From a checkpoint of a small image captioner.
Model: 32-pixel images, encoder arch vit, encoder activation gelu, encoder patch size [2, 2], encoder layers 14, encoder width 160, decoder layers 10, decoder norm layernorm.
Training: adamw at rate 0.00099, 6200 steps.
Rows from block 10 of the image encoder of a small image captioner, named by matrix and row number. Rows with one number belong to one neuron. Each number is 128 + 32 x the weight over its row's rms, rounded and kept within 0 to 255. All counts start at 0. Numbers have three digits each. After the name is the row's rms in percent of the matrix's.
Before each neuron's rows are labels from the 100 images, of 14976, where the neuron reaches its highest value: "strongest on" is what is common among them; "colour at peak" is the nearest of a few named colours to the mean colour under the peak. Only what is clearly more common there than usual is listed. The data: regions of photos with short descriptions (Visual Genome).
# fc1: MLP up (encoder.blocks.10.mlp.fc1.weight, 960x160), inputs 108-159
# fc2: MLP down (encoder.blocks.10.mlp.fc2.weight, 160x960, transposed), outputs 108-159

strongest on: text has "train"; text has "yellow"
colour at peak: brown
fc1.433 123:172190163136158157150116127091123107134115109117141104164082086128086134130111158087186136069147118150161090120149130150107154076082124118081157177159097176
fc2.433 115:132113142127213088148118089129081108095123116099119146150144133111109206134217171170175099129098092157107135137082106140054085128142068113151129145139152060

strongest on: text has "red"
colour at peak: brown
fc1.391 111:120091166113056119121107125084110092178124149132088125151126102136116120116146147109140154113102118106110091061144083158218167138136116135165088175138195139
fc2.391 090:128095132101130126135133147080133086192110079129139126170119119151095182160126110095155189099111138096183149115123116111070155144181166184116144163163086112

strongest on: text has "blue"
colour at peak: blue
fc1.197 042:133107142080090061164149147090123074122155144115114146135149132095069116103124108065132142152143057161118188118119104123172180121074102093103195156194115149
fc2.197 023:164162078119154162127137119151114177085126199116136138167054106138123137071117085111112210130128173117099087123176105125130046126123130155147092132123112133

strongest on: text has "train"
colour at peak: brown
fc1.726 119:210098209109110120122121134105112101131106090147118121122071138164095099130160143118124112119122113149130109124151163174159134105068123123155177155147132178
fc2.726 109:108140110146172117169106147162082095096155139117159163139134122124170146163187159110157129120098124133134127161077072093038128178161088108152119097143130039

strongest on: text has "sky"; text has "blue"; text has "clouds"
colour at peak: cyan
fc1.223 107:099144113154161099107147149114136087171182187052142129104131106160133127094080129111180134027108112098140176122142145123141076145141081115100081123138119157
fc2.223 110:110111157168121120182097137090116144137152128154060053178113136141088156168078126201149069128122076105144139161138098119146064140136111148157108146116129151

strongest on: text has "yellow"; text has "train"
colour at peak: brown
fc1.212 134:207194174092123135150112142099120098141133068138172123188103113126077116121118176096201138096130127159153093106129110135114148094057152114087133173175101159
fc2.212 156:162096127154179091148107107108082107099144108085093122163152133130088198141185139184173107151075078131109129111089120108074083106140071121110132169147134085

strongest on: text has "water"
colour at peak: grey
fc1.479 127:162081136164048109115119082122130095161113147105109118061181128108143073128152116164119123093119118100135111089126158128199138161037169124195051114144156125
fc2.479 130:174084098132131163131124074138155129109140122153121101114134104176130133141078066180102109088154142124111134057125173158199123117101099139140119064136137135

strongest on: text has "man"
colour at peak: grey
fc1.138 127:088200124128131153125155166166119114196110172050165148091072108104134114067128124075112183087146158112128087165141103138127205113131190117089133117128138099
fc2.138 146:040192118085180108157125126189111118121121141124155175099146109141146188087158145118121135094168096115129164200130109096055099140139185102101143099122107100

strongest on: text has "white"
colour at peak: pink
fc1.335 057:174150114123121113124073052084139092135114154117151164151157106112143081178138163169087154125133100146104157144109166160146075140087102103105111172086131212
fc2.335 053:078129055105160126127133125142125178173155098142143158107199144144125185135099102142131161212170149132125127172114120080139126134144126181124105069134106054

strongest on: text has "yellow"; text has "train"
colour at peak: brown
fc1.754 130:179175181119139139164139130105108110110097080125150121169094127139075123145095164110175148092143154150136083130141108143139166098074130115098159165178119158
fc2.754 145:145106138163175103162109127119082102112149116089080123163148133132114211130175140178170111145066078135113136135081097106066086119144073123114140173141140077

strongest on: text has "zebra"
colour at peak: grey
fc1.278 119:126128230130107071164131142120104112115084117141114121122109129085156156095173217131113092113110130115070100136081066189129141153092145104186131187103192141
fc2.278 107:088104125131105107109141118117145105140113139135092117106125107158112202125155098196141092044118103111122179076098153121080142132140157160143111145142135171

strongest on: text has "train"; text has "yellow"
colour at peak: brown
fc1.170 128:183177135127154164122126115092114103147147068117144091190093091153090122128103163101201148086146142163162106139148110140121167092092137149057154177191101170
fc2.170 122:137109117128197083148095084108063109097122124093105153126166157104097187136207156168174101122120090155112142143091128114060060125136074126118115159140120107

strongest on: text has "red"
colour at peak: brown
fc1.144 131:109073114142087129130153144125148119181094139120125136090066136134125110121113082129129172128072126091085133076106127172218106162118101125146089128101216129
fc2.144 131:145115125099140106111104092081111097110114085160102144132196123128094126168178129124161074121142124152158152166150139094061088168155144172176133170175070165

strongest on: text has "man"
colour at peak: grey
fc1.595 152:098186110103097154149172210200118116187108176047177156101098118106154101079142146076118205076143155111130093148134107115111186127154172112099120125114147091
fc2.595 185:032194127085166116165131142203111126127141149113157170091138109134150173075147151104122123104157095122119144183136115115064107118139191067092135098116108100

strongest on: text has "man"
colour at peak: grey
fc1.23 123:176108111149053115112093097115153095131144148137111103085185070110173062137152087162110130102137113101101117114148165156191137174047173109195041119172147145
fc2.23 122:140066079146118164131143068144144145143121144117145142078141127130114141118107092173106144119158143116134142078094166166183143125096104144121081064141131115

strongest on: text has "yellow"; text has "train"
colour at peak: brown
fc1.743 133:200184191116133138137116115101120111136110079114160100166085122134080124148100173096184144081122147148150099126144120153111149083069119113099157154167109171
fc2.743 153:151105130151192090150116115106081096101153110080088132159147133130105205134197143176166114137089078137111135123094110117063071115146071122117137166138132092

strongest on: text has "man"
colour at peak: pink
fc1.325 127:168133122160155181163149181157119097179123163053172104183091121115115142089090139118125163148112148124135094116109148130144178054098134118062134121111129086
fc2.325 131:144092094185132150122127114117148109134151163105135128131109146127133150145136123153097112134113150143125189103096166135120155143166089140097120127153121143

strongest on: text has "yellow"
colour at peak: brown
fc1.511 136:178189178098149124141131134094107089116128083103166098190089087127071143136088143089202134097153138170154091122148109121114147102091107139072148153188125162
fc2.511 143:138108124135196092156094086107074111102137110087090132135161142126098192145204166160180108140111070147106138138092108102053065124123080132123122165135114101

strongest on: text has "red"; text has "sign"
colour at peak: pink
fc1.250 122:105094148160122074104132143088129106175127158094113145133090127137170120105135141130139129067058126088084140092140082109195112150133060104160101125149225112
fc2.250 114:107076157116129072125116105070102125157128104108114135130091163111087156137192168152164117150111118118143191140103108108127134158174091168148122178156124141

strongest on: text has "water"
colour at peak: grey
fc1.593 123:157092129164065120111114086111162079138134152132083114083152073100177059132130099146121113085115117085089100098118164149219129172080155117197060102162151144
fc2.593 101:167117084123128196140102053162128151113128124128119123102151137127120152157098101171102151138180137147168105083105170153160147125099129141109101063128108121

strongest on: text has "man"
colour at peak: brown
fc1.191 116:139155127108114155101168172181110106159097099066155161084154090086117088092160124087137160095113130146109063181137145169130178119136187123137114167131150150
fc2.191 119:103157127133137165190174123204137102181134114126178119117103115125104102093125089151119122112135106115113156174167187163108139100132200061098111104134102115

strongest on: text has "yellow"; text has "train"
colour at peak: brown
fc1.375 128:189202177105138117159135130093114122140109097123152102195095092136080140144093155116203158099145143151151115107150113148137145098112123139065147177173104169
fc2.375 134:135096113130188096149105093098075115096132107088103136152154146128098196146198158163168104134093089134111138136079116114072072126133073133123133165134131093

strongest on: text has "elephant"
colour at peak: grey
fc1.241 127:146132197140114062155153148108167121157104115167157136129106115136143148066126155103122154099115151098092091172080072195139153124112141127156165173145204159
fc2.241 123:056138128166125109166142109150131097134127150158105146115104104121121175125178161147118049081113128127122188185096094130033143169146160165157090119129139130

strongest on: text has "snow"
colour at peak: pink; white
fc1.208 126:117100142167147080155169133099172091160156187149121108089098088136116087074085102155105105082121135066069168152164151103155106127119101112084097115138190150
fc2.208 139:192106093151157180112160159153082132084120104086124099164148116151146194134086081116129156110089105111127051095126129157145112098186122099101175164103129142

strongest on: text has "water"
colour at peak: grey
fc1.542 139:169085106150046136099108107106141104152116129125106100064151075090180070130138102148100164111134140086117125099129155130200135172053144123161067133158158128
fc2.542 149:164060086135107163151130047163142128133118108149117118097162111150122127155147073173098114121173124141122131071093176177154155145099150138163094058169135125