config = dict(
    vocab_size=6471,
    encoder_norm_position='pre',
    encoder_mlp_ratio=6,
    encoder_inner_norm=False,
    encoder_width=160,
    encoder_positions='rope',
    encoder_register_tokens=4,
    decoder_layers=10,
    decoder_norm_position='pre',
    decoder_head_dim=48,
    decoder_positions='sincos',
    max_steps=6200,
    batch_size=64,
    final_lr_fraction=0.05,
    warmup_steps=120,
)
Rows from block 9 of the image encoder of a small image captioner, named by matrix and row number. Rows with one number belong to one neuron. Each number is 200 + 30 x the weight over its row's rms, rounded and kept within 0 to 999. All counts start at 0.
Before each neuron's rows are labels from the 100 images, of 14976, where the neuron reaches its highest value: "responds to" is what is common among them; "peak at" is the part of the image that holds the peak. Only what is clearly more common there than usual is listed. The data: regions of photos with short descriptions (Visual Genome).
# fc1: MLP up (encoder.blocks.9.mlp.fc1.weight, 960x160), inputs 54-107
# fc2: MLP down (encoder.blocks.9.mlp.fc2.weight, 160x960, transposed), outputs 54-107

responds to: text has "yellow"
peak at: centre
fc1.20,170,303,182,213,234,203,160,172,213,146,246,229,247,207,156,216,203,150,172,200,179,177,188,207,198,203,221,211,220,161,210,250,232,233,186,220,184,202,168,250,186,149,267,246,231,208,132,159,216,206,183,206,203,191
fc2.20,250,197,164,202,175,177,207,220,168,165,204,198,159,215,245,214,185,178,209,170,200,162,179,164,146,199,197,173,236,212,203,281,188,159,210,218,207,210,239,177,233,223,214,175,194,195,192,159,235,174,209,185,167,176

responds to: text has "man"
peak at: centre
fc1.76,176,234,236,161,245,168,170,201,210,230,238,223,144,241,186,226,161,234,223,225,165,178,219,181,179,201,240,199,240,258,217,152,232,243,233,182,208,188,225,256,208,133,192,176,167,193,143,172,244,179,184,198,194,180
fc2.76,217,237,195,207,168,137,175,170,231,214,222,198,248,189,148,217,147,262,237,256,199,158,251,193,162,202,187,208,212,234,196,177,202,237,216,190,203,138,220,233,188,212,140,179,182,178,197,169,285,177,142,204,228,255

responds to: text has "red"
peak at: centre
fc1.307,154,216,146,194,189,224,182,226,210,180,187,255,200,225,240,223,164,171,194,255,224,134,202,200,186,203,209,183,183,201,191,189,228,192,202,217,211,205,281,229,212,233,198,193,210,179,187,228,179,177,193,196,242,240
fc2.307,216,118,235,194,199,180,230,220,178,202,194,230,219,234,184,157,230,174,189,237,212,162,176,191,217,153,198,178,143,176,173,221,137,135,223,204,173,191,225,175,217,226,212,247,202,225,231,211,143,195,192,172,191,175

responds to: text has "black"
peak at: centre
fc1.0,131,264,257,171,220,224,211,193,219,237,201,237,183,199,208,273,214,187,190,233,229,149,216,170,215,214,169,262,201,171,187,215,199,208,184,219,167,206,273,216,196,198,224,219,188,203,212,208,221,196,225,181,150,192
fc2.0,229,156,177,207,212,217,215,212,139,238,215,215,211,221,190,151,188,214,262,189,167,189,165,226,184,173,243,168,206,205,225,233,202,198,190,189,223,180,169,172,237,208,189,214,199,176,189,227,257,197,217,170,175,145

responds to: text has "yellow"
peak at: centre
fc1.613,154,313,196,196,264,202,211,150,225,155,240,229,235,215,206,231,189,190,191,199,185,162,200,203,224,208,225,210,239,187,173,247,222,250,200,204,186,233,177,254,189,162,273,221,213,219,156,211,218,187,188,221,183,205
fc2.613,240,208,176,215,189,163,219,238,161,179,219,236,163,239,231,216,195,172,208,183,193,130,184,163,170,194,219,177,247,206,203,289,169,150,210,239,206,186,220,167,242,233,199,222,205,215,194,161,218,207,175,163,148,183

responds to: text has "red"
peak at: centre
fc1.465,204,227,165,194,222,212,188,253,206,160,155,232,189,214,219,244,181,185,195,212,233,152,191,213,182,226,211,192,188,207,166,182,215,221,192,236,218,180,241,223,211,196,180,192,226,190,212,217,167,171,183,181,210,224
fc2.465,232,145,197,195,176,190,212,185,182,180,189,213,175,217,227,172,199,154,204,207,210,173,183,185,183,178,221,166,176,133,201,248,169,115,198,222,181,224,239,182,227,256,231,212,187,240,211,212,171,184,200,195,237,184

responds to: text has "red"
peak at: centre
fc1.655,191,259,179,173,197,209,194,242,224,149,183,219,195,213,227,269,196,200,198,161,244,137,235,218,168,225,217,213,196,198,147,187,236,229,174,224,236,186,208,237,217,189,179,168,207,207,218,234,213,188,163,226,189,191
fc2.655,257,170,186,200,185,213,207,182,156,186,197,231,171,209,234,220,207,155,198,179,200,163,187,167,176,187,178,158,228,154,213,253,159,115,185,228,183,252,233,168,220,244,221,197,204,255,205,174,221,196,198,182,240,196

responds to: text has "sky"
peak at: top left
fc1.21,170,225,154,213,251,207,208,221,188,181,232,245,180,250,216,225,181,196,227,213,189,113,162,186,155,205,219,192,197,220,171,213,222,232,199,209,241,254,245,171,213,139,226,171,194,218,222,225,208,169,217,189,153,229
fc2.21,189,264,162,220,228,172,239,245,205,160,206,265,228,223,209,209,242,182,162,136,217,77,165,194,176,185,197,181,187,157,198,209,185,214,219,212,214,151,178,147,210,201,161,250,205,217,217,222,169,232,198,166,198,223

responds to: text has "man"
peak at: top centre
fc1.191,166,257,262,171,229,175,144,179,216,226,238,207,172,223,158,228,156,232,232,203,172,184,219,187,206,212,229,213,234,258,216,165,214,223,214,190,218,196,212,231,218,152,196,167,182,181,151,157,231,164,162,204,188,193
fc2.191,199,235,188,202,188,169,178,185,222,234,228,196,238,189,148,233,154,290,230,238,173,184,252,201,179,207,183,224,199,235,192,166,216,241,217,196,214,146,196,226,182,196,137,170,186,174,198,171,276,192,133,197,206,246

responds to: text has "man"
peak at: top centre
fc1.599,204,225,256,149,194,207,145,153,246,233,186,210,170,207,203,229,161,191,210,204,227,171,219,176,214,203,193,212,238,219,236,173,224,199,189,237,222,224,235,252,220,193,228,153,189,181,160,171,183,208,174,223,232,208
fc2.599,160,257,201,234,261,159,238,245,214,176,204,252,229,212,190,217,204,231,185,179,182,75,196,239,206,184,205,214,145,194,192,188,182,249,229,172,198,204,128,175,186,141,173,198,180,201,257,219,231,236,193,185,168,193

responds to: text has "yellow"
peak at: centre
fc1.183,183,283,210,175,223,216,166,141,193,149,260,235,211,208,170,227,222,136,195,200,217,151,187,220,184,206,225,241,238,177,222,230,225,236,187,221,202,248,180,220,178,169,255,211,196,244,170,179,212,182,201,209,200,188
fc2.183,251,225,145,237,176,145,221,216,219,154,203,210,192,227,241,205,184,184,195,190,189,128,191,183,143,187,212,204,230,180,196,272,186,185,187,205,193,158,198,197,203,201,177,219,205,200,210,159,240,178,156,175,176,202

responds to: text has "red"; text has "sign"
peak at: centre
fc1.534,199,222,174,189,188,220,209,254,212,143,161,228,151,210,222,244,184,179,215,195,221,147,201,203,174,230,186,185,186,182,170,192,223,210,190,229,218,194,241,222,204,220,181,183,229,195,211,200,176,179,177,203,199,193
fc2.534,235,156,192,175,184,190,207,172,179,173,172,210,177,219,233,189,199,148,196,205,214,166,188,184,173,191,226,147,190,142,211,242,168,115,197,234,204,225,237,182,238,242,236,216,196,223,201,195,159,178,194,184,223,184

responds to: text has "yellow"; text has "train"
peak at: centre
fc1.170,183,246,223,200,251,213,171,154,181,160,246,256,217,214,215,244,208,175,186,197,197,138,164,197,175,202,227,209,246,165,226,227,230,251,203,210,188,240,201,203,187,169,240,220,209,242,177,171,190,204,206,200,166,182
fc2.170,229,248,180,197,202,155,210,212,197,127,229,232,198,248,219,196,208,205,191,179,195,36,213,197,197,226,213,188,217,180,222,252,187,155,197,206,218,170,208,207,218,191,207,208,173,191,183,175,235,195,174,221,178,191

responds to: text has "man"
peak at: centre; top centre
fc1.675,167,228,231,166,227,242,232,198,204,235,184,210,181,183,242,271,204,219,219,194,195,122,208,185,229,199,186,246,206,205,239,197,193,218,170,224,184,249,187,234,203,178,187,181,227,195,164,193,223,206,231,206,184,207
fc2.675,202,206,220,181,239,203,214,211,179,170,200,247,198,251,235,189,213,243,193,210,198,115,190,189,207,172,230,194,163,159,231,176,173,173,190,200,175,251,164,197,231,139,266,182,124,196,221,224,191,220,212,229,174,193

responds to: text has "yellow"
peak at: centre
fc1.602,153,289,198,204,236,212,171,165,210,155,253,229,240,215,168,223,182,172,169,207,151,148,196,199,196,205,227,214,219,185,179,243,228,249,204,207,188,224,168,245,183,166,271,244,197,212,156,170,206,205,201,219,185,213
fc2.602,247,210,167,185,175,161,216,214,170,163,198,230,164,235,251,240,185,170,220,177,196,141,195,167,160,203,212,176,237,213,214,287,182,148,203,247,215,207,227,185,243,231,208,206,193,209,199,167,238,193,195,163,153,168

responds to: text has "sky"
peak at: top left; top right
fc1.625,126,225,147,207,241,228,224,232,181,161,209,219,251,228,183,255,158,211,208,199,196,126,199,229,172,231,203,248,183,211,169,167,205,267,219,223,239,194,207,194,202,174,182,188,221,170,208,229,205,180,160,181,207,223
fc2.625,226,217,171,232,209,170,244,238,168,204,198,229,201,209,213,187,218,212,215,124,194,178,143,179,159,171,214,135,206,177,229,217,158,222,165,216,178,167,204,138,248,252,152,202,172,229,222,239,214,231,226,168,234,201

responds to: text has "man"
peak at: centre
fc1.161,196,251,242,171,224,186,156,177,213,214,226,207,166,220,179,230,157,225,225,209,144,183,219,177,194,213,240,200,239,246,243,168,229,229,213,203,215,190,215,239,228,149,199,174,157,204,144,173,222,170,156,203,182,163
fc2.161,216,237,168,221,179,154,177,193,230,216,220,194,242,195,152,207,176,275,220,250,184,135,236,207,176,212,164,230,210,222,185,177,211,244,226,179,203,141,196,208,185,194,131,176,191,175,211,173,279,189,145,202,224,259

responds to: text has "yellow"; text has "train"
peak at: centre
fc1.215,178,258,191,191,227,224,171,160,201,152,258,210,214,215,172,211,198,159,183,193,164,136,175,207,202,200,248,212,230,171,205,236,212,264,184,216,180,241,185,199,193,171,244,231,217,230,155,173,214,204,215,208,190,173
fc2.215,240,196,157,211,178,163,221,212,183,155,197,223,157,228,247,215,171,169,196,162,188,167,188,166,159,205,209,177,233,186,209,283,191,164,195,215,212,191,250,194,220,225,212,183,199,202,205,170,237,164,196,186,166,165

responds to: text has "man"
peak at: centre
fc1.443,186,229,245,158,200,260,208,197,157,236,220,237,179,226,259,267,212,208,216,244,207,174,197,140,198,182,164,195,208,217,213,198,183,194,184,220,164,251,258,219,207,203,248,211,178,210,187,232,181,212,231,160,148,198
fc2.443,209,203,178,186,207,203,202,225,181,207,217,179,196,192,216,225,154,235,244,171,207,90,220,228,163,243,245,190,232,205,220,180,247,229,179,204,251,200,173,213,219,185,205,190,201,177,186,234,257,192,228,230,185,183

responds to: text has "man"
peak at: centre
fc1.543,161,230,260,159,221,164,159,188,218,222,242,199,153,220,158,219,174,218,231,231,165,163,211,197,187,196,233,207,239,250,235,164,225,216,228,192,205,188,196,250,217,152,194,170,174,206,165,172,244,184,160,206,192,195
fc2.543,208,241,186,202,191,161,175,179,217,230,227,192,242,201,145,232,154,291,228,239,182,158,252,195,174,214,173,214,199,234,191,176,213,245,209,194,213,154,203,238,195,199,141,162,181,168,206,174,284,179,145,213,210,242