From a checkpoint of a small image captioner.
Model: 12M parameters, 32-pixel images, encoder arch vit, encoder norm layernorm, encoder activation gelu, encoder patch size [2, 2], encoder layers 14, encoder width 160, decoder width 192, decoder layers 10, decoder norm layernorm, decoder activation gelu.
Training: adamw at rate 0.00099, 6200 steps, batches of 64.
Data: 203450 training examples, 2.0 epochs.
Rows from block 7 of the image encoder of a small image captioner, named by matrix and row number. Rows with one number belong to one neuron. Each number is 500 + 40 x the weight over its row's rms, rounded and kept within 0 to 999. All counts start at 0. Numbers have three digits each.
After each neuron's rows are labels from the 100 images, of 14976, where the neuron reaches its highest value: "top examples" is what is common among them. Only what is clearly more common there than usual is listed. The data: regions of photos with short descriptions (Visual Genome).
# fc1: MLP up (encoder.blocks.7.mlp.fc1.weight, 960x160), inputs 40-79
# fc2: MLP down (encoder.blocks.7.mlp.fc2.weight, 160x960, transposed), outputs 40-79

fc1.420:466456444460498519614572458507540452494559491554469521529483493489535446449553487545560567459447492585493369514498450454
fc2.420:505595485460518500485537520494535499534407527416528419465495500452451582552505474568465494507477518548463504554466541501
top examples: text has "red"

fc1.285:404451535484483471530444489510490508459543494486505438475484534489529530543516438443484491443506573472490538499466516510
fc2.285:539466458524505472515542512447464566528457511535503586528453482447499421451552409488515422553487570514483474423542572476
top examples: text has "man"

fc1.165:483425435519490479510472558552564428515578506570569463523470447469538556551515461496458540481516502472512436497479546515
fc2.165:526445553483512542580495524511499545497496446565435555553492507535547498500583552510448541450598508554502382496492483464
top examples: text has "man"

fc1.663:490487402517518463512508543543521450522559502548591449524470396436510546503543440499447536488511533491545451504483550515
fc2.663:538424575462459532524490533532511563480494382567423560560508530570545496492562539478466521493546489514464434488526511461
top examples: text has "man"

fc1.440:482437482502449471576521471546510465484539428586472490531484445440538427558516541491453534479435451507482404479538546491
fc2.440:451486490586532544577540413506489485458459530575454518501483500522512451541529464577491500473482513493484435463485453522
top examples: text has "yellow"

fc1.470:475437487449484575594541488521493525571533505564466464555484482473505456527566446591523554457427556521529332517466489500
fc2.470:457538482484500452572554528505534481516454508446562459502474478484417562567501538591433488538464510549482399509457549475
top examples: text has "red"

fc1.411:515461477534522492539511564559572455534560519535589506505439438519541563517511448503450518513502530516470428523495551515
fc2.411:503449557467503526607482526494493561476477475591444550580501489511556468519572563493471529443586480533537351506513485499
top examples: text has "man"

fc1.286:470436462500457498598503461562465458478545408632471515554470449456529451572552524489480537476493480480464399524530527503
fc2.286:490532519601459566493529434497498490491411516495438519475533530529454480541514468548556546470460488479511485482496468531
top examples: text has "yellow"

fc1.611:558447492483476512518492545553537453550585486584532451563451450494525510556514483508458546487519499484522472506494528515
fc2.611:496467511498557520553497517519513559490501518536468560517527509494533521487577521520471545429601530559464461508445452469
top examples: text has "man"

fc1.641:495498501460539507483495477518547513545525460524570450488467513529510417463532489511506519488415494595459521496487452488
fc2.641:472568478502499503490502537439480499442441539489451493498485492488481563568472488484456426560530475401499522503488556540
top examples: text has "red"

fc1.459:509463462519446450590518495544472446476536459606499516569520475479529440550522544498464521477420465526475435450522507502
fc2.459:469507494559497559562527439508505476496479532538463484487466503519494441518587456568544533490454508480495360495480444503
top examples: text has "yellow"

fc1.346:468412488480449453584504456492473479498570438590472537576518471460509461532524535501451503526422460522477409482537517519
fc2.346:447528485521536565600526436501527478475471541564497517518471504525505422529576479564535535471489482497520345488475418510
top examples: text has "yellow"; text has "train"

fc1.633:591449512561460495530467520593495490476498426525480495532549511510491566565506503517479555445574528483455428510544515528
fc2.633:503527536468477560460512529476485512441475546456435577504456529580459501520490513498504444552525456413488515445473478460
top examples: text has "sky"

fc1.489:508439557506470529586483521525435463508516378528484541533547509553482537531525563485478528467502493522458410503567510523
fc2.489:495511478548523544516548486491534548542480568497486509477501490527383558517535486523448524523509544435486486454448479475
top examples: text has "sky"

fc1.301:512425485502439456594516483546510460482567423597535530546469509484522457552568549500496552481430483540494411495540508511
fc2.301:462492506524492532585528487491524481539417523590483490513499506523487462522592459585519523489496479485466325491460492501
top examples: text has "yellow"

fc1.576:483450465540481445545491500531461478502526433604489485550513467459506438580550550508432539526419488495492431467533541512
fc2.576:462514510558525614548522429500506495467506560516432541454490497526492467506538450542551513484476532453484427467463423480
top examples: text has "yellow"

fc1.287:496471455535483472537492553518547437531586462578605444557491450454494560495568495504456604493536496465478443530462516480
fc2.287:515468524481506486572528528506483565469467436546493534528564510499562491501582561519473526464577473556478336537523513449
top examples: text has "man"

fc1.321:513420550425509557525492569543538413523571473543492487531478467545520502521506438529486524472502549518448460523505508514
fc2.321:489482493528544527519499516501500514531514554523525524463447496486508475491554541493451524464550543577503420523455472464
top examples: text has "man"

fc1.368:521459458489468525548510547548491415490554488541541471537463464482498487570536443505429554468536503475537447510504531548
fc2.368:491474528533543501580526501483527547502469548509452555462521495493505558491556516497453513477555518500454363483480457465
top examples: text has "man"

fc1.583:465442421524533466506476554558542432516527534551581478527447406484516559541543469513416532515518504493526453493501564494
fc2.583:523431566475487538554498520519499569493504422559423565555518518546542503496563562487451529474566486522497392481520482485
top examples: text has "man"

fc1.360:483384483472509561539501567514528512552550462573443454516552472496502464513558444531512608495410505514556421490458478509
fc2.360:499544484528490502496538473446456527523454518410519514481481510509473482509528506532476448531403455516491491512484515437
top examples: text has "red"

fc1.637:504461469506461510508476599570518426540540505540554483525447454483502535560522476541428528459512507486520443517505534539
fc2.637:508447553494547524585492513491515556488479513549438574503525502500533545495552522492440531438604506510471373498481461479
top examples: text has "man"

fc1.308:502466449548560523539491582505585453549490529531552455468441462420523513484493445521466525520491544478538428533415546535
fc2.308:510464534491462508592503480490437559468507431552477527597472508511541418484582523534508484498512463492527331499528527495
top examples: text has "man"

fc1.620:448438466507456483575491470552454455498572441630464527544438462450521438536522564491469525479458464487484414503516493523
fc2.620:493512526593478571506513422508497488481440515517420502460529538538470452543510476541564543448463499465506474485501461532
top examples: text has "yellow"

fc1.675:486440449506517480507505537521592464542559495599579487499482472446509542482522467513459591526488511514531403510465518540
fc2.675:496454517468457523574517529509420561448481419548481516566498532544545418476593546518514515492535470522502318525539514477
top examples: text has "man"

fc1.417:495412425560537497523457569512593463484557523595557504501480497464525556514544480527505599555501540503514419509484520495
fc2.417:488482509489467544601531495527423555452493421566496504566524509527531438476592549538505493464544459542504309517504536474
top examples: text has "man"

fc1.54:501505521468525493485483469486518488516546497485537504500495552550478418416540481483536483497435521586500512484476461439
fc2.54:481522478521495512554508553502477489435432501505458519508489470494502578598485491471458488491579478424480433520497531538
top examples: text has "red"

fc1.438:466482484436541502504540469550574516542511501499562509491487480491510459452535509558479537436450543638453515506438460462
fc2.438:455515510533498483415516547498427499472437528446442521492528447521509539496516479529444418525500449463488739492527528528
top examples: text has "red"

fc1.275:475480470552520553548513457546459581555490426507510488558526465432500454470513552481468554443446484559552544569575538449
fc2.275:521559430470433481568564449540510528449604459553459562450487532485502503478593434519526502531495487456477592487442453530
top examples: text has "man"

fc1.240:489492428559514538502500523533492453503556553541568461528518489495460472456518434496529545529501523483559417479487539487
fc2.240:490475503482479550571525436510478552450517468511547493580453534509497429477506522513533505442565489510498333485513453474
top examples: text has "blue"

fc1.326:488485519477518519520512458555560498569533516523504477500483459512475484444549455569504563452453534612461497494458470473
fc2.326:456455501542513448495525537513440516481430492496442499513561452467519527540549526536434443497511447479516704526544542555
top examples: text has "red"

fc1.300:498429511486488518602504496548532455515564439619478512587524468502532455512575493521496575490462464539511387479479508488
fc2.300:499485482543542485643545449486535521558441535573531483538534486512532494501519493593490546483505489515512270522493452464
top examples: text has "yellow"

fc1.289:533466547478470547534488516478508483478519438494449542543457506522441534548517515512451497511539540515492466418507492495
fc2.289:513451477541515516521499484584451485532450509505525518471461494567436520460427457519449527491471480495403551520517517490
top examples: text has "white"

fc1.129:498436481477502504525481578539550437509580487560552463518472448514519505567530454514439535483517501493487478518500530527
fc2.129:500465513497553521562520523509527537532495530516471551492488501492490565483564513504445546456586543548465431496441453449
top examples: text has "man"

fc1.53:478392506429514572523505541547526515579555468592455483506515489484510473490566443503553590486429502525545404524454474538
fc2.53:521537487547512497494529480431458544546468521431524506509468506512475482496550506548476454537422448516489506477492521438
top examples: text has "red"

fc1.626:514463405551547506513512544481557473494595539544575450543490412440511526518561495511459567506510509500540428511482510515
fc2.626:472471532474441530541548486511452577450450395550502522562495541528522459490538550517512505455520472548451347502516540483
top examples: text has "man"

fc1.643:543411552496461521559470555560474474483504399517446503497546524550477565545536543502484520479534519495465437507527502510
fc2.643:491511496525521532491544477489517533525492562492463530470473501534391540502517482512463523556522535427467496451439479443
top examples: text has "sky"

fc1.427:493447451521462494518516553554524472538511514552531521524494421484545522518557517545432528527513474468507460502467542501
fc2.427:490448558485461494548511532508520559467449431575438530527544532492532538544533591469459487468546480476484354515564509510
top examples: text has "man"

fc1.57:514451425467502486509512582543518448541570505541572471533465432460496516550522484504415540498535518484473445537498531497
fc2.57:514442557494527533562490535521536548524499491548426568509524489536503559505561519494433538457599533518461437485470458453
top examples: text has "man"